Weights of a small audio captioner.
Training: soap at rate 0.0021, 7900 steps.
Data: trained on synthesized solo parts of chorales (CocoChorales), 39062 training examples.
Rows from block 5 of the text decoder of a small audio captioner, named by matrix and row number. Rows with one number belong to one neuron. Each number is 128 + 32 x the weight over its row's rms, rounded and kept within 0 to 255. All counts start at 0.
After each neuron's rows are labels from the 100 texts, of 14976, where the neuron reaches its highest value: "fires on" is the input token at the peak. Only what is clearly more common there than usual is listed. The data: synthesized solo parts of chorales (CocoChorales). In brackets: how many of the 100.
# fc1: MLP up (decoder.blocks.5.mlp.fc1.weight, 1536x384), inputs 308-383
# fc2: MLP down (decoder.blocks.5.mlp.fc2.weight, 384x1536, transposed), outputs 308-383

fc1.475 [ 93 110 146 185 161 118 160 146 180 112 151 158 142 146 105 129 148 149 105 164 114  82  79 140  69 119 124 148 161 111 129 108 170 186  98 136 128 100 119 113 179  91 189 158 147 157 127  79 169 125 138 126 180 161 101  94 128  70 141  96  90 116 123  88  62 118  51 139 131 122 147 142 169 145 146 181]
fc2.475 [ 80 127 155 100 146 134 110 177 133 121 104 136 122  65 141 137 135 145 101 146 157 185 119 148 139 103 125 133 144 127 135  89  90 158 137 104 187 139 149 151  67 197 119 146 115 141 129 146 124 140 168  93 135 126 151 182 100 182  95 136  93 167 126  96 135 100 153  88 120 106 184 134 111  98 114 132]
fires on: "a3" (22); "4" (19); "3" (15); "b3" (8)

fc1.187 [136  98  88  85  89 172 136 145 170  94 110 114 173 165 129 135  68 160 119  81 182 126 147  67  87 154 152 155 134 120 156 110 131 155 148 138 121 115 122 135 117  93 148 101 136 159 156  98 114 153  96 130 130 113 105 112 141 102 166 154  94  95 109 157 132 121 118 111 118 132 130 146  86 155 103 167]
fc2.187 [165 130 130  98 115 101  88 135 182 148 121 115 102  88  47  90  71 138 167  98 103 110 129 118  95 165 133 163  90 141 119  97 115 110 107 125 147 140 137 132 183 129 163 159 152 160 117 146 100 144  31 127 113 163  75 149  91 195  91 112 138 101 128  85 179  73 102 136 164 162 108 113 131 114  51 125]
fires on: "c5" (37); "<end>" (29); "5" (24)

fc1.359 [151 107 120 108  57 106 146  76  97 136 198 127 111 119 101 179 110 115 141  75 152 157 176 149 151 137  52 174 173 109 128 186 157 128 131  99  80  85 127  71  76 106 152 119 118 113 122 151  92 134 236  90 129 169  61  75 121 143  66 108 137 114 113 151  72  94 103 163  96  75 173 146 124 129 117 101]
fc2.359 [108  98 124 161 199 100 135 156 134 121 114 116 125 114 180 141 131 122 126 222  80 117  77 105 127 155 202 110  91  98 137  82 113 113 118 186 175 128 113 184 205 155 168 115 146 166 139 133 187 128  62 156 146 102 130 141 161 152 138 138 136 135 130 114 124 134 167 119  85 151  74 123 147 130 153 116]
fires on: "b3" (44); "4" (33); "3" (13)

fc1.118 [108 111 168 110 144 130 119 141 154 134 148 140 191 154 138  97 112 152 156 136 169  74 198  94 129  87  80 144 130 179 133 155 182 143  94 139 145  98  73 161 124 142 126  76 155  98 129 171 159 109 102 131 104 167 115 126 106 199 178 158 126 159 133 163  96 165 152 139 145 160 117 141 117 188 120 153]
fc2.118 [193 108  83 118 137 141 151  75 142 162 142  61 138 174  93 185 116 164 109 100 132 149  89  87 115 131 171 128 180 121 144 137 188 167 104 122 114 162 159 129 121 130 150 119 125 153  99 174  92 109 179  96 173 120  84 133 131 109  43 145 114 118 180  95 181 113 138  94 156 112 110  95  50 142 147 139]
fires on: "#" (41); "f5" (40); "a5" (15)

fc1.673 [156 146 105  99 126 127 161 134 114 139 101 131 118  79 105 123 113 146 169 127 126 140  85 140 139 118 129 175 169 144 119 109 172 105 100 163 107 153 115 201 128  82 141 126 122 147 109 145 160 117 126 109 126 139 139 164 126  84  94 189 184 148 134 117 172  87 148 120 110  96  94  84 130  78  85 104]
fc2.673 [123 171 192 130 198 129 166 143  68 110 121 106 137 132 182 165 148 148  97 161 132 165 103 114 139 141 116  84 125 112 166 131  61 123 168  73 126 116 102 105 140 152 188  80  98 163 101 132 149  94  76 123  96 120 106 133 151 161 140 108 185 119 102  97  83 166 140 109  90 217 119 124 106 169  75 156]
fires on: "a3" (60); "d4" (21)

fc1.691 [109 189 130 145 142 126 133 123  84 137 127 109 175 104 166 104 205  91 104  98 143 155 180  94 173 162 111  97  82  65 169 179 148 135  85 116  73 160 143 123 165 161 136 169  97 117 148  93 157  94  94 129 159 113  63 159  68 157 160 126 150  95 143 125  91 194 136  98 110  64 138 146 135 158  98 176]
fc2.691 [ 60 105 142 143 137  60 126 162 161 150 113 121 116 120  54 169 139 164 151 171  91 124 141 184 170 138 170 134 138  99 110 106 186  97 134 134 116 124  75 135  95 162 117 146 177 131 122 114 112 129 199 125  59 151 111  72 165 109 102 134 167  84 102 154 143  99 164  60 133 161 183 153  88 153 106 161]
fires on: "3" (48); "5" (34)

fc1.403 [115  76 178 149  98 171 132 143 139  90 109  76 148  65 124 129 152 136 106 126 187 164  66 123 162 117 114 167  77  97  96 106 104 170 155 167 165 157  92 130 134  80  85 172 116 106 119 151  87 145 153 122 133  78  72 200 119 105 135 130 118 117 111 123 166 180 117  93 108  51 126 136 150 118 147 120]
fc2.403 [131 107 145  68 152 139 116 129 109 117 146 127 110 197 132 156  88 175 159 174 161 145 106 117 156 214 110 109 149 129 144 127 150  89 115  71 120 146 198 173 144 124 180  49  62 104 147 154 114 158 130  83 144 138 124 174  97 125 178  65 156 117 142 109 184  58 126 177 175 129 141  94 180 123 115 109]
fires on: "4" (54); "d4" (39)

fc1.487 [134 144 151 152 122  76 115 103  54  64 135 140  98 174  64 114 134 178 106 146 101 180 159 140 124 105 123 124 111 164 118 127 124  85 127 155  97 156 203  83 149 176 127 143 123 171  83  97 151 118 158 157  73 157 129 101 105 175 167  90 121  70 102 100 220 175 216  89 103  67 125  94 154 154 101 150]
fc2.487 [134 139 123  54 121 156 167 131 158 125 140 113 141  94 138  59  75 103 128  87 168 143  79 132 117 118 157 143 123  85  81 126  94 163 135 139 112 119  98 186 106 152 151  88 176 179 166 133  96  97 137 106 157  89 124  82 117 106 146 129 104 190 174 150  76 134 111 175 145 130 102 157 137 149 113 179]
fires on: "b4" (22); "5" (21); "e5" (14)

fc1.746 [131 134 185  89 152 201  98  93 183 107 107  97 147 119 141  70 110 126 106 190 185 145  88 136  88 135 130  94 116 126 100 108 135 115 117  51 150  94 201 116  93 119  77 166 114 140 113 161 120  86 211 145 102 138 143 180 155 185 152 147  84 122 124 108 166 102  93 171 167 149  69 141 114 136 112 129]
fc2.746 [135 135  90 188 132  89 119 152 126 117  84 153 149 146 142 185 138 136 156  53 107 104 228 122 162  94 114 104 174  73 113 166 151 126 159  96 131 121 107  76 150  82 110 132 128 118 107 143 123 174 127  75 160 116 132  75  69  97  98 125 161 136 155  91 106 139  98 127 126  98 242 149 160 133 110 132]
fires on: "4" (23); "a3" (19); "3" (13); "5" (10)

fc1.641 [102 123 170 144 129 156 149 103 104 178 187  99 150 119 108 140 154 121 203 153  82 130  55 110 142 118 135 159 119 109 126 132 121 111  95 121  85 110  81 126 145 170 140 126 129 130 122 187 143 168 146 118 139 140 128 107 101 115 105 118 130 147 103 106  67 165 140 113 144 157  97 160  92 173 173 156]
fc2.641 [160  97 197 108 162 111 126 152  81 112 119 101 150 139 109 127 142 124 137 129 138 116  35 137 160 146 103 150  69 127 128 159 134 117 141 183 142 142  82 150 172 122 152 110 115 164 106 122  99 139  64 102 120  97 121 100  80 195 127 113  69 129 140 134 159 103  91 164  93 158 154 149 116 130 107 123]
fires on: "a3" (44); "d4" (24); "a2" (8); "3" (7)

fc1.246 [ 90 176 178 120 107 158 132 199 162 106 131  94  76 110 153  79  93 115 121 120  90 120 128 129 152 135 107 180 161 174 106 199 123 132  89 180 130  89 116 126  91 143 131 139 139 135  59 161 140 109 117  75 131 147 142 153 141  78 126 163  96 144 132 102 136 155  96 120 103  94 140 141 144 136 109 152]
fc2.246 [134  73 164 164 115 117 128  79 143 152  84 179 135  57  95 105 135 113 102 136 169 144  68 173 152  77 131 167  78 125 118 131  78  91  89 151 111 157 128 174 140 110 165 121 139 158 132 135 160 122 112 172 156 165 174  96 113 145 119 105 168 159 115  79  70 182 119  86 114 114  91  91 109 210 123 126]
fires on: "4" (46); "c4" (34)

fc1.323 [134 158 160 101  57 141 113 148 115 153 131 114 137 111 151 123 151 104 173  87 191 105 104 130 150 152 120 195 170 129 135 180 122 128 161 133 124  99 137 145  51 104 150 124 170 109 143 133 144 143 109  91 135 150  81 132 137 212 139 160 122 140 138 115  98 151 108 183 156 105 125 116 176 120 203  99]
fc2.323 [ 92 114 103 126 147 153 100 195 187  89  85 124  77 107  78 132 106 121  83  76 133  86 137 160 169 117 143 104 149 104 159 170 140  61 138 146 165 115 162 148 124 158 162 157  90 173 141 175 103  90  98 136 114  76 117 118  97 117 132 158 158  97 109  91  75 109 175 129  94  87 181 157 131 187 154 153]
fires on: "c5" (37); "4" (23); "c4" (17); "5" (11)

fc1.458 [ 86  73 120 134 160  80 132  96 171  75 169 136 127 129 102 114  87 145 159 165  90 155 112 152 138 180 154 137 151 162 171 173 137 145 202 133 177 129 118 119 137 127 111 167 133 163 114 183  94 126 104 159 167 107 154  82 147 117 115 142 155 134 126 160 184  94 161 138 113 173 109  94 170 129 156 149]
fc2.458 [109 101 118 130 102 176 140 102 111  58 136 119 149 116  91  92 128 146  97 139 132  90  93 149 143 147 112 100 125 173 163 169 142 110 140 148 120 155 136 115 160  91 101 120 120 192 178 147 124 154 179 108 146  99 112  73 154 102 124  95 154 139 125 161 168 100 121 170 166 148 166 120 155  66 145  97]
fires on: "3" (50); "f3" (33)

fc1.439 [ 99 122 128 148  91 150 167 175 103 159 114 145 106  87  88 140 162 122 108 140  61 121 101 105  83 109 165 157 132 174 141 109 142  99 147 147 113 148 139  84 152 120  94  43 164 159 133 125 136 141 155  68  95  86 171 161 137 172  89 150 127 167 117 102 134 137 109 128 101 130 118 143 107 136  48 146]
fc2.439 [129 158 124 134 106 127 115  89  86 113  93 117 145 145  98 106 126 113 102 112  97 154 160 144 154 113  74  92  65  96  99 172  96 126 121 120  98 158 192 167 148 137 174 138  86 105 121 127 129 130 103 231 113  99 102 120 141 121 181  76  94  57 134 149 145 133 162 143 125 187 144  84 127 118 126 125]
fires on: "3" (26); "4" (20); "d4" (16); "5" (15)

fc1.591 [109  58 166 162 129  67 131 158 122  88 154 107 188 153 129 161  93  92 133 137  90  84 164 147 116 182  80 143 162 109  99 139 108 168 131 107 125  67 151  67 104 146  56 122 143 142 158  83 102 106 167 128 106 135 137 110 117  70 110  94 114 116 162  80  97 119 132 154 145 149 153  96 163 134 134 128]
fc2.591 [100 123  73 112 150 190 115 112 104 146  79 157 105 120 167 145 121 102 125 116 121 130 113 138 203 117 111 147 118 110 164 126 145 161 145 150 142 104  85  97 100 161 114 148 125  98 109  89 118  63  77 156 120 157 183 158 137 166  91 128 133 142 121 123 204 165 110  74 125 158 115 154  97 160  66 134]
fires on: "e4" (72); "e5" (11); "c4" (8)

fc1.34 [107 142 100  73 149  76 141 124 165 126  99 122 143  97 118 150 129 135  97  72 132  88 159 152  98  98  93 222  30 161 129 158 172 103 123 133 144 118 173 117 163 205 120 130 153 158 112 203 116 134  73 122 171 118 100 110 141 124 146  82 101 158 143 160 109 161 143 155 128 114 116 144 114  93  82 119]
fc2.34 [151  59 112 112 143 160 112 149  90 170 128  85 144 119 165 123 147 172 181 116 139  79  73 169 146  59 119  53 105  98 160 109 109 152 117 148 132  98 114 137 137 100 151 146 104 176 201  93  98 165 162 105 130 155 200  95  91  75  92 159 179 107 167 156 129 130 125  92 122 101 159 102  84 103 153 138]
fires on: "b3" (73); "d4" (11)

fc1.572 [ 85 129 129 115 121  92 149 119 110  99 121 100 108 192 138  94 182 140 112  81 171 102  93 105 113  90  96 116 151  88  77  90 146 148 104 143 108 154 137 136 156 127 110 190 127 115 108  80 158 120 146  63 172 107 171 192 134 135 132  85 161 122  53 138 102 140 163 128  88 126 115 126 123 113  97 128]
fc2.572 [103 154  76 113  86 103 105 160 139 138 139  76 176 127 106 157  62  97 173 129 112 205 191 150 128 111 166 126 110 136 169 129  83 102 165  77 138 100 139 147  94 137 145 110 119 148 131 144 103 111 122 129 146 122 112  99 107 170 146  99 154 154 187 142  80 181 141 143 145 144 152 155 141 158 136 150]
fires on: "5" (31); "4" (29); "d4" (14); "3" (9)

fc1.745 [121  92 130 194 115 136 139 101  89 208 147  66  96 131 145 179  75  86 142  91 122 149  96 177 108 130 151 109  91 147 141 113  97 148 158  67  70 135 165 108  88 155  93  92 100 169 117 184 176 127 165  22 122  81 153 109 143  78 108 173 119 131 171  94 134 106 165 127 172  61 125 117 130 107 223  80]
fc2.745 [174 163 125 111 122 165 120 140 154 125  84 140 114 164 139 130 128 188 101 177 190 123  98 154 122 143 135  88 163 110 119 136  95 156 144 136 130 137 143 128 169  84 128 107 138 114  92  79 128 133 121 172 107 149  84 133 148 128 108 109 144  93 121 105 140 145 143 115 150 180 170 155 100 138 113 183]
fires on: "<end>" (47); "3" (31); "5" (11)

fc1.302 [ 37  93 102 131  52 150 160 104  94 137 150 155 159 160  74 101 104 114 197 181 124 130 101 138  79  68 170 130 158 130 107  67 110 158 208 108 127 113 111 130 143 141 114 128 168 148 134 111  83 121 131 132 126 154 137  70  88 149 100 173 155  96 149 110 140 135 167 145 126 129  66 163 145 160 180 163]
fc2.302 [137 128 155 159 126 152 104 110 127 160 108 138 114 162 123 135 113 143  56  70 167 105 109 111 114 193  94 200 142 185 127 195 144 127 151 134 121 141 132 104 130  73 131 103 136 126 189  96 133  96 123 101 185 121 151 134 164 140 103 136  79 100 157  90 145  82  88 203 117 108 136 110 154  96  87 127]
fires on: "5" (63); "c5" (21)

fc1.11 [145  81 113 129 113  92  91 179 155  80 199 163 149 130 193 159 138 162  97 105 105 135 134 141 125 125 190 153 115 131 174 162 146 128 104 119 143 145 114  93 102 121 119 158 157 179 160 132  66 162 145 121 137 146  97 134 142 111 117  98 177 121 127 143 104  81 132 154 125 120  93 208 179 177 150 145]
fc2.11 [ 68 227 192 127 161 138 109  92 134 141  96 127 119 135 111  76 139  73 103  46 167 136 176 167 139 148  95  81 162 125 124 139 109 153  98 146 129 117 157 120  85 148  68 154 109 107 181 131 113 107 148 114 163 153 122 181 136 214 150 127  82 162 148  99 158 127 119 130 107 109 118 131 166  95 169 173]
fires on: "4" (42); "5" (18); "d4" (15); "3" (12)

fc1.394 [ 95  52 124  86 190 121  94 131 119 162 157 136 173 140 105  83 142  85 147 166 161 116  84  83 146 148 121 154 138  69  76 118 127 119 154 145 101 114 141 112 110 137  99 225  68 158 135 191 159 107 118 144 143  80 128 107 145 152 118 146 106 132  83 100 173 163 143 104 143 145  61  94  98  92  89  94]
fc2.394 [ 92 138 100 168 105 144 107  81 158 152  52 105 152 117 151 124 132  86 126  94  78 143 179 140 115  62 122 108 148 104 188 134 141 173 153  24 136 132 154  98 162 147 155 155  69  82 109  58 143 128 247 130 127  93 110 207 122 128 124 155 158 135 132 125 158 132 112 189 119 127 138 106 195 126  93 155]
fires on: "3" (71); "g3" (13); "4" (13)

fc1.559 [ 78  92  65 141  82 110 110  96 170 155  80 165 105 136 165 179 122 146 156 143  97  41 122 173  78 132 131 202 161 144 148 116 132 134 125 135 111  50 127 142 166 174  73 195 138 164 124 128 112 174 164 111 136 120 147 113  98 167  75 148  98 172  85 145 152 131 108 138 140 117 126 135 155 129  98 174]
fc2.559 [122 130 158 159 149 116 135 123 138 155 140 163  99 110  85 133 165 130 182 115 146 106 111 114 178  94 126 159  88 124 117 161 132 164  96 148 166  79 114 157  65  97 137 153  84 141 176 132 106  92 124 103 128 127 161 148 110  83  50 103 190 140 141 121 150 114 111 143 128 142 201 152 139  73 143  64]
fires on: "b3" (36); "4" (18); "d4" (12); "3" (11)

fc1.451 [139 148 105 109 167 137 179 122 184 116 132 126  68 126 154 177  98 126 162  88 192 156 109 120 117 130 125 121 117 131 172 121  94 160 137 137 153  96 100 135 110 157  84 116 118 186 214 132 113  93 138 126 189  99 138  82 164 107  87 167 128 159  57 171 122 115 155 114 159 161 107 182 127  79 110 107]
fc2.451 [117 135 177 155 154 138 102 181  92 100 135 162 113 113  97 151 146  86  71  93 127 169 207 139 131 119  67 133 127 150 116 100 218 185 100 124 134 158 130 163 125 104 139 129 109 145 100 143 101 105 100 178 135 104 155 124 170 112 146  91 156  93 178  76 137 121 123 128 144  94 129 153 131 130 193  85]
fires on: "a3" (25); "4" (22); "c4" (21); "3" (11)

fc1.68 [128 162 153  66 106 132 109 144 119 114 203 111 105 157  97  96 119 143 148 133 126  72 151 109 108 146 134 174 125 134 100 154 107 125 105 122 122 134 198  52 150 124 146 106  83 102 111 129 180 127 139 126 123 110 134 159  96 104  65 100 139 103 118 146 102 140 124 162  78 120 134 134 100 146 118 134]
fc2.68 [160 116 162 114 153 113 116 135 137 152  85  85 129 151 160 106  85 169 119 135 146 111  90 164 128 174 173  41 136  86 109 151 179 116 153  77 139 160 116 187 105 164 114 146  93 151 104  98  75 116 146 109 115 140 154 102 108 106 123 160 130 159  85 103 125 122  87  83 152 140 164 156  94 169 169 149]
fires on: "<end>" (85); "3" (9)

fc1.561 [109 118  95 108 130 152 126  84 145 175 122 107  83 146 135 139  78 115 146 136  96 163 175  81 124 129 127  57 152 100 136  81  40 144 140 195 174 112 173 120 101  96 167 182 126  85 101 166  88 120  63 159 130 189 152 138 111 165 133 141 109 141 166 113 106 137 172  79 146 163  62 151  91 157 139 143]
fc2.561 [128 146  99 124 154 157 144 104 196  85 162 167 197 102  49 124 152 156 146  71 122 160 111 116 135 117  99 141 141 135 126 142 160 144 132 114 155 122 128 131 139 169 107 108  65 126 107 133 142 155 142 137 116 136 114 126  63 171 191 177 153 163  95  89 148 122  98 146 183 144 112 164 195 162 140 114]
fires on: "3" (29); "4" (28)

fc1.137 [118 106 127 168  96 126 130 120 177 125 175 167 154 117 106 174 135 171 146 172  75 154 156 148  80 175 120  49 143 160 129 105 141 144 120  74 140 102 149  70 121 163 114 129 158 122  80 194 157  96  80 157  80 186 124 156 148 100  88 109 136 149 118 119 147 112  99 130 121 114 136 163 124 122 143 132]
fc2.137 [ 69 102 143  69 122 141 109  81 119 115 143 184 107 141 156  85 135 116 139  91 128 112 119 139 160 122  85 136 194 170 152 114  62 146 115 141 137 170 140 129  99 116  96 118 125 152 104  82 128 107 144  89 135  30  65 145 125 153 187 186 112 126  75 150 178  84 172 143 108 136 164 139  51 120  73 144]
fires on: "b3" (45); ":" (29); "3" (17)

fc1.494 [135 117 139 227  74 135  81 184 127 149 112  87  68 183 121 143 125 126 124 134 177 104 163 132 105 124 153  84 138  77 166 122 145 104 131 141 140 113 125  93 139  92 186 124 113 131 154 171 181 164 173 152 164 121 117 166 115 114  75 120 131 154 106 152 126 129 140 128 120 135 149 123  87 153 151 123]
fc2.494 [134 112 151 104  86 137 154 124 101 109 143 103  43 113 108  80 131  90 141 148 101 170  98 117  99 118 127 104  62 163  31 122 141 144 158 135 155  68 143 127 140  98 134  98 145 148 126 101 150 108 109 150 160 130 141 192 122  92  85 166 131 108  89 183 152 179  89 148 118 153 128 126  89 103 101 173]
fires on: "#" (100)

fc1.335 [164 161 105 163 122 103 137  78  87 204 143 152 140 138 118 150 139 108 182 169 107 135 149 172 160 115 105 136 162 100 189 141 114 111  82  77  63 145 136  98 153 140 130 125 121  96 115 121  74 167  60 110  85 176 132 104 157 117 118 181 104 134  92 121  95 174 142 135  98 139 132 127 148 154 120 114]
fc2.335 [141 112 149 130 158 163 184 128  70 159  80 138 139 167 142 141  64 141 116 109  81  95 157 121 147  91 149  77  93 145 149  43 162 115 128 157 202 144 106 133 106 124 177 115 121 104 140 112 165 130 131 125 154 160 109 102  99 165 212 129 149  87 112 143 165 131 125 161 172 153 123 100  68 222 155 118]
fires on: "e4" (24); ":" (24); "4" (19); "b3" (8)

fc1.312 [102 113  69 193 195 148 145 130 136  87 135 112 107 154 167 166 171 158 166  85  92 147 141 105 124  93 204 137  91 151 114 198 150  81 130  88 173  99 170 100  92 101 157 127 161 101 118 132 105 129  99 103 127 164 170 147 184 109 121 128 130 108 187 168 114 141 127 104 152 104 163 128 117 117 122 103]
fc2.312 [174 141 133 169 131  66 138 127 111 185  90 128 119 149 114 130  99 130 136 178 129 117 120 129 113 149  95  94 108 142 117 112 194 123 154 117 141 182 115 130 154 128 139 168 144 139 101 123 136  59 183 157 130 150 113 139 103 153  78 152 153 118  96 166  97 113 130 176  80 164 134 105 158 101 112  89]
fires on: "c5" (44); "c4" (28); "c3" (12)

fc1.518 [ 95 154 117 151 103  73 112  94 138  65  89 167 124  97 127 153 160 128 132 181 104 159 137 183  94  67 140  95 106  80 146 144 169 119 138  62 125  56 135 166 129  89 166 130 143 163  85  93 140  59 104  90 120  91 106 163 108 195 109 170 147 145 135 124 110 112 154 130  76 128 146 135 137 157 162 129]
fc2.518 [113 131  80  70 175 116 155  62 125 131 148 120 110 146 139 106 178 113 169  84  95  75 108 137 133  94  81 133  86  93  96 101  75 148  73  97 114 144 115 159 103 172 123 162 128 105 117 164 109  88 137 100 147 197 133  81 128  83 105 106 117 174  91 109 104 227 104 115 120  73  68 138 116 126 134 134]
fires on: "a3" (79)

fc1.226 [ 91 106 144 156 120 129 144  86  52 120 110 128 122 136 158  92 157 113 144 120 150 128 156 174 107 165 135 134 166 139 104 104  97 105 148 129 137 147  92 143 149 119 102 153 133  81 101 140 161 134 110 133  88 140 168 158 117 139 142 185 112 157 106 165 124 128 175 171  91 140 176 130 197 128 101 131]
fc2.226 [156 175 169 177 101 107  98  82  95 126 131  61  48 179  79 136 135  97 117 112 126 109 193 172 164 135  84  91 155 132 117 140 201 122 137 111 112 112 108  90  98  59 132  32 130  95 100 134 113  78  30 134 160 111 123 152 170 110 131 128 126 120 104 124 103 108 108 111 118 102 117 133 186 108 175 185]
fires on: "5" (32); ":" (27); "4" (24); "b4" (12)

fc1.48 [ 59 117 148 146 162 135 154 120 158 141 168 144 121 140  99 157 146 107 163 115 162 126 102 179 178 130  90 132 131 104 120 133 133 121 135 114 195 140 165 148 173 166  89 105 125 135 139 151  61  80 148 138 121 101 110 158  82 135  96 171 103 104  93  69 112 142 150 130 111  64 141  51 107 138 128  69]
fc2.48 [ 93 127 158 184  78 128 141 160 167 112 126 105  77  85  99 112 110 142 121 149 147 121 167  97  95 192 169 130 121 154 166 106 110  88 122 140 138 124 124 123 127 164 117 125 204 186  85 114 133  83 101 170 130 187 120  79 127  98 174  98 146 128 166 163 107 125 116 179 155 120  78 156 116  84  74 162]
fires on: "b4" (35); "4" (23); "e4" (12); "3" (9)

fc1.139 [111 183 124  89  44  94 120 124  93 112 148  91 143 141 145  75 138 129 160  61 157 153 125 120 110 129  78 158 114 106 151 148 104  99 164  80 110 147 143 115 121 200 154 147 117 124 178 139 104 118 114 194 151 133 161 113 128 162 126  83 148 153 125 104 158 116 143 134 137 112 136 205 178 114 126 176]
fc2.139 [ 81 178 177 127 174 139 119  94 102 112 140 121 124 110 111 120 123  92 106 118 141 178 196 175 117 125 175  75 172 109 149 108 177 112 121 139 131 137 121 141 145  86  86 127 101 164 139  97 110  94 148 151 166  96 118 132 132 105 165  82  86 141 166 197  39 116 117 150 131  75  83 108 143 134 146 106]
fires on: "4" (33); "g4" (21); "g5" (19)

fc1.64 [128 114 120 123 203 111 174 140 119 117 137  68 188 170 130 170 152 151 111 104 153 198 170 145 133 131 127 178 102 116 102  92 120 165 100 131 137 164 144 164  71 109 115 156 183 147 154 138  82 119 127  97 137 220 120 106  92 128 104 176  87 131 124 137 155 192 126 138  87 107 111 153 182 126 143 150]
fc2.64 [123 130  82  73 132 147 206 162 103 153  87 129 100  41 103  74 140 114 130 109 121 121 157 128 133 140  89  67  99 115  63 106 101 136 163 111 166  99  81  83 160 134 162 115  93  98 165 143 122  82  67 107 142 131 172 130 140 100 143 122 196  95 125 135 170  97 129 111 187 128  76 193 134  98 143  68]
fires on: "4" (65); "b4" (16); "g4" (13)

fc1.253 [193 106 124 133  98 169 115 108  83 113 131 156 110 164 176 125 172 116 139 124 154 161 117 139  44 151  77  98 134 124 136  90 118 147 149 104 113 124 146 149 138  76 114 139 123 168  52 132 142 133 153 112 108 153 152 142 114 110 181  95  81 145 124 112 212 100  97  68 142 166 131 117 104  70  60 171]
fc2.253 [101 164 165 148 135 171 132 130 149 105 183  81 135 113 190 115 135 152 101 117  95 128 159  88 167 130 160 113  75 141 133  96  83 118 119 199 128  93 146 148 126 162 155 112 116  95 141 120 149 191  81  61 146 115 134 151 111 132 161 135 119 121 138 133  48 130 114 128 101 111 112 177 123 139 132 109]
fires on: "a3" (79); "a5" (7)

fc1.59 [150 138 120 155 150 159 107 192  82 172  99 112 135 142 103 146 144 119 141 158  58 147  90 139 143 111 139  97  98 176  89 113  71 154 107  88 133 143 157 133 163 118 139  76  63 132 107 132 152  86 123 124 185 113  81 116 108 123 111 154 159  75 188 117 132 131  82 117 104  95 107  99 155 159 122 146]
fc2.59 [108 129 147  49 154 115 117 125 128 131 155 106 114 113 121 134 138 109 140 104 121 114  76 198 160 138 161 120 128 160 151 123  83 130 150 142 127 148 149 125 119 126 145  69 122  92  82 137 144 120 116 116 161 112 168 187 113 126 132  74 136 128 106 138 139 115 160  83 102 137 101 120 140 159 138 143]
fires on: "3" (53); "5" (9)

fc1.376 [141  91 168 189 126 139 136 131 112  60 159 130 127  87 103 200 153  81 192 197 168 171  95  92  76 184  74  89  80 166 177  58 110 146 116 140 186 129 103 181 177 124 107 129 138 150 108 141  88 124 101 118 146 184 175 115 138 133 159 149  70 155 141 157  88 105 124 105 140  90 103 169 147 145 122 152]
fc2.376 [133 148 131  52 129 106 137 107  98 160  36 168 191 186 147  85 127  77  76 173 132 142 160 171 134 119 139 150 143 156 146  99 124 136 178  96  81 113 129 116 166 141  92  88 128 133 155 154 165 104 132 109 125  62 173  88 139 113 130  86 130 142 161 131 154 125 107 166  96 124 119 186  80 113 149 112]
fires on: "b3" (36); "3" (30); "d3" (8)

fc1.94 [118 147 120  98 138 105 125  99  96 121 113 156 118  98 106 143 106 160 146 102 179 120 116 133 149 116 135 152 111 130 123 166 146 108 119 169 102 149 153 135 117 103 133 113 100  85 143 183 158 117 175 197 140 182 120 122 132 110 164 155 132 112  94  81 146 137 141 124 133  43 140 101  87 141 103 150]
fc2.94 [125  99 176 116  84 118 163 180 110 120 130  95 116 127 110  97  74 146 152  73 168 120 163 143 139 117 116 104  96 126  71  50 129 110 158  87 164 139  92 103 137 143 128 151 134 213 160 101 149  67 149 149 202 154 108 163 107 145 112  95 176 146  88 112 118 133  71 123  95 148 184 134 155  60 104 175]
fires on: "e4" (25); "4" (24); "c4" (9)

fc1.684 [156 134 136 127 105 130 125 140 152 161  84  94  85 172 176  70  77 162 130  85 112 106  48 138 138  96 109 129 129 163 183 166  82 159 161  98 130 144 138 128 158 109 129 119  85 175 146 118 102 115  92  32 130 103 162 166 128 122 145 170 101  72 120 145  87 172 108  99 116 115  88 130 148 106 110  93]
fc2.684 [141 154 155 162 137 114 129 100 153 121 156 129 153 138 162 141 171  77 133 130 232 158 106 202 116 149 114 191 102 121  93 109 151 122  48 131 130 176 107 137 157 115  88 167  85 109 125 126 166 127 169 157 132 132  42 164 137 139 132 111 120 104 127 119 171 120 105 124 153 111 172 130 143 127 161 163]
fires on: "e4" (53); "a4" (18); "b2" (13); "e5" (9)

fc1.608 [162 134 137 114 114 100 122 124  82 129 115 134 110 110 119 171 163  86 142  52 122 147 154 220 138 111 119 206 148 171 124  67 150 122 151 104 147 107  93 103 139 124 106 126 126 121  81  96  64 106 130 143 152 172 167 143 140 117  97 120 125 165 151 166 160  91 150  73 139 172 141  95 133 137 113 144]
fc2.608 [110 115 127 140 164 121 126 136 125 135 173 167 125 138 124 103 122 127 180 140 105 132 131 100  79  97 135 174 115 131  92 157 129 115 132 192 228 163  71 142 165  93 168 126 112 101 125 123 117 115 106 134 136 109 144 177 160  86 188 146 161  80 158  38 136  84 116 106 120 123 141 150 155 160 121 158]
fires on: "4" (29); "e4" (26); "a4" (15)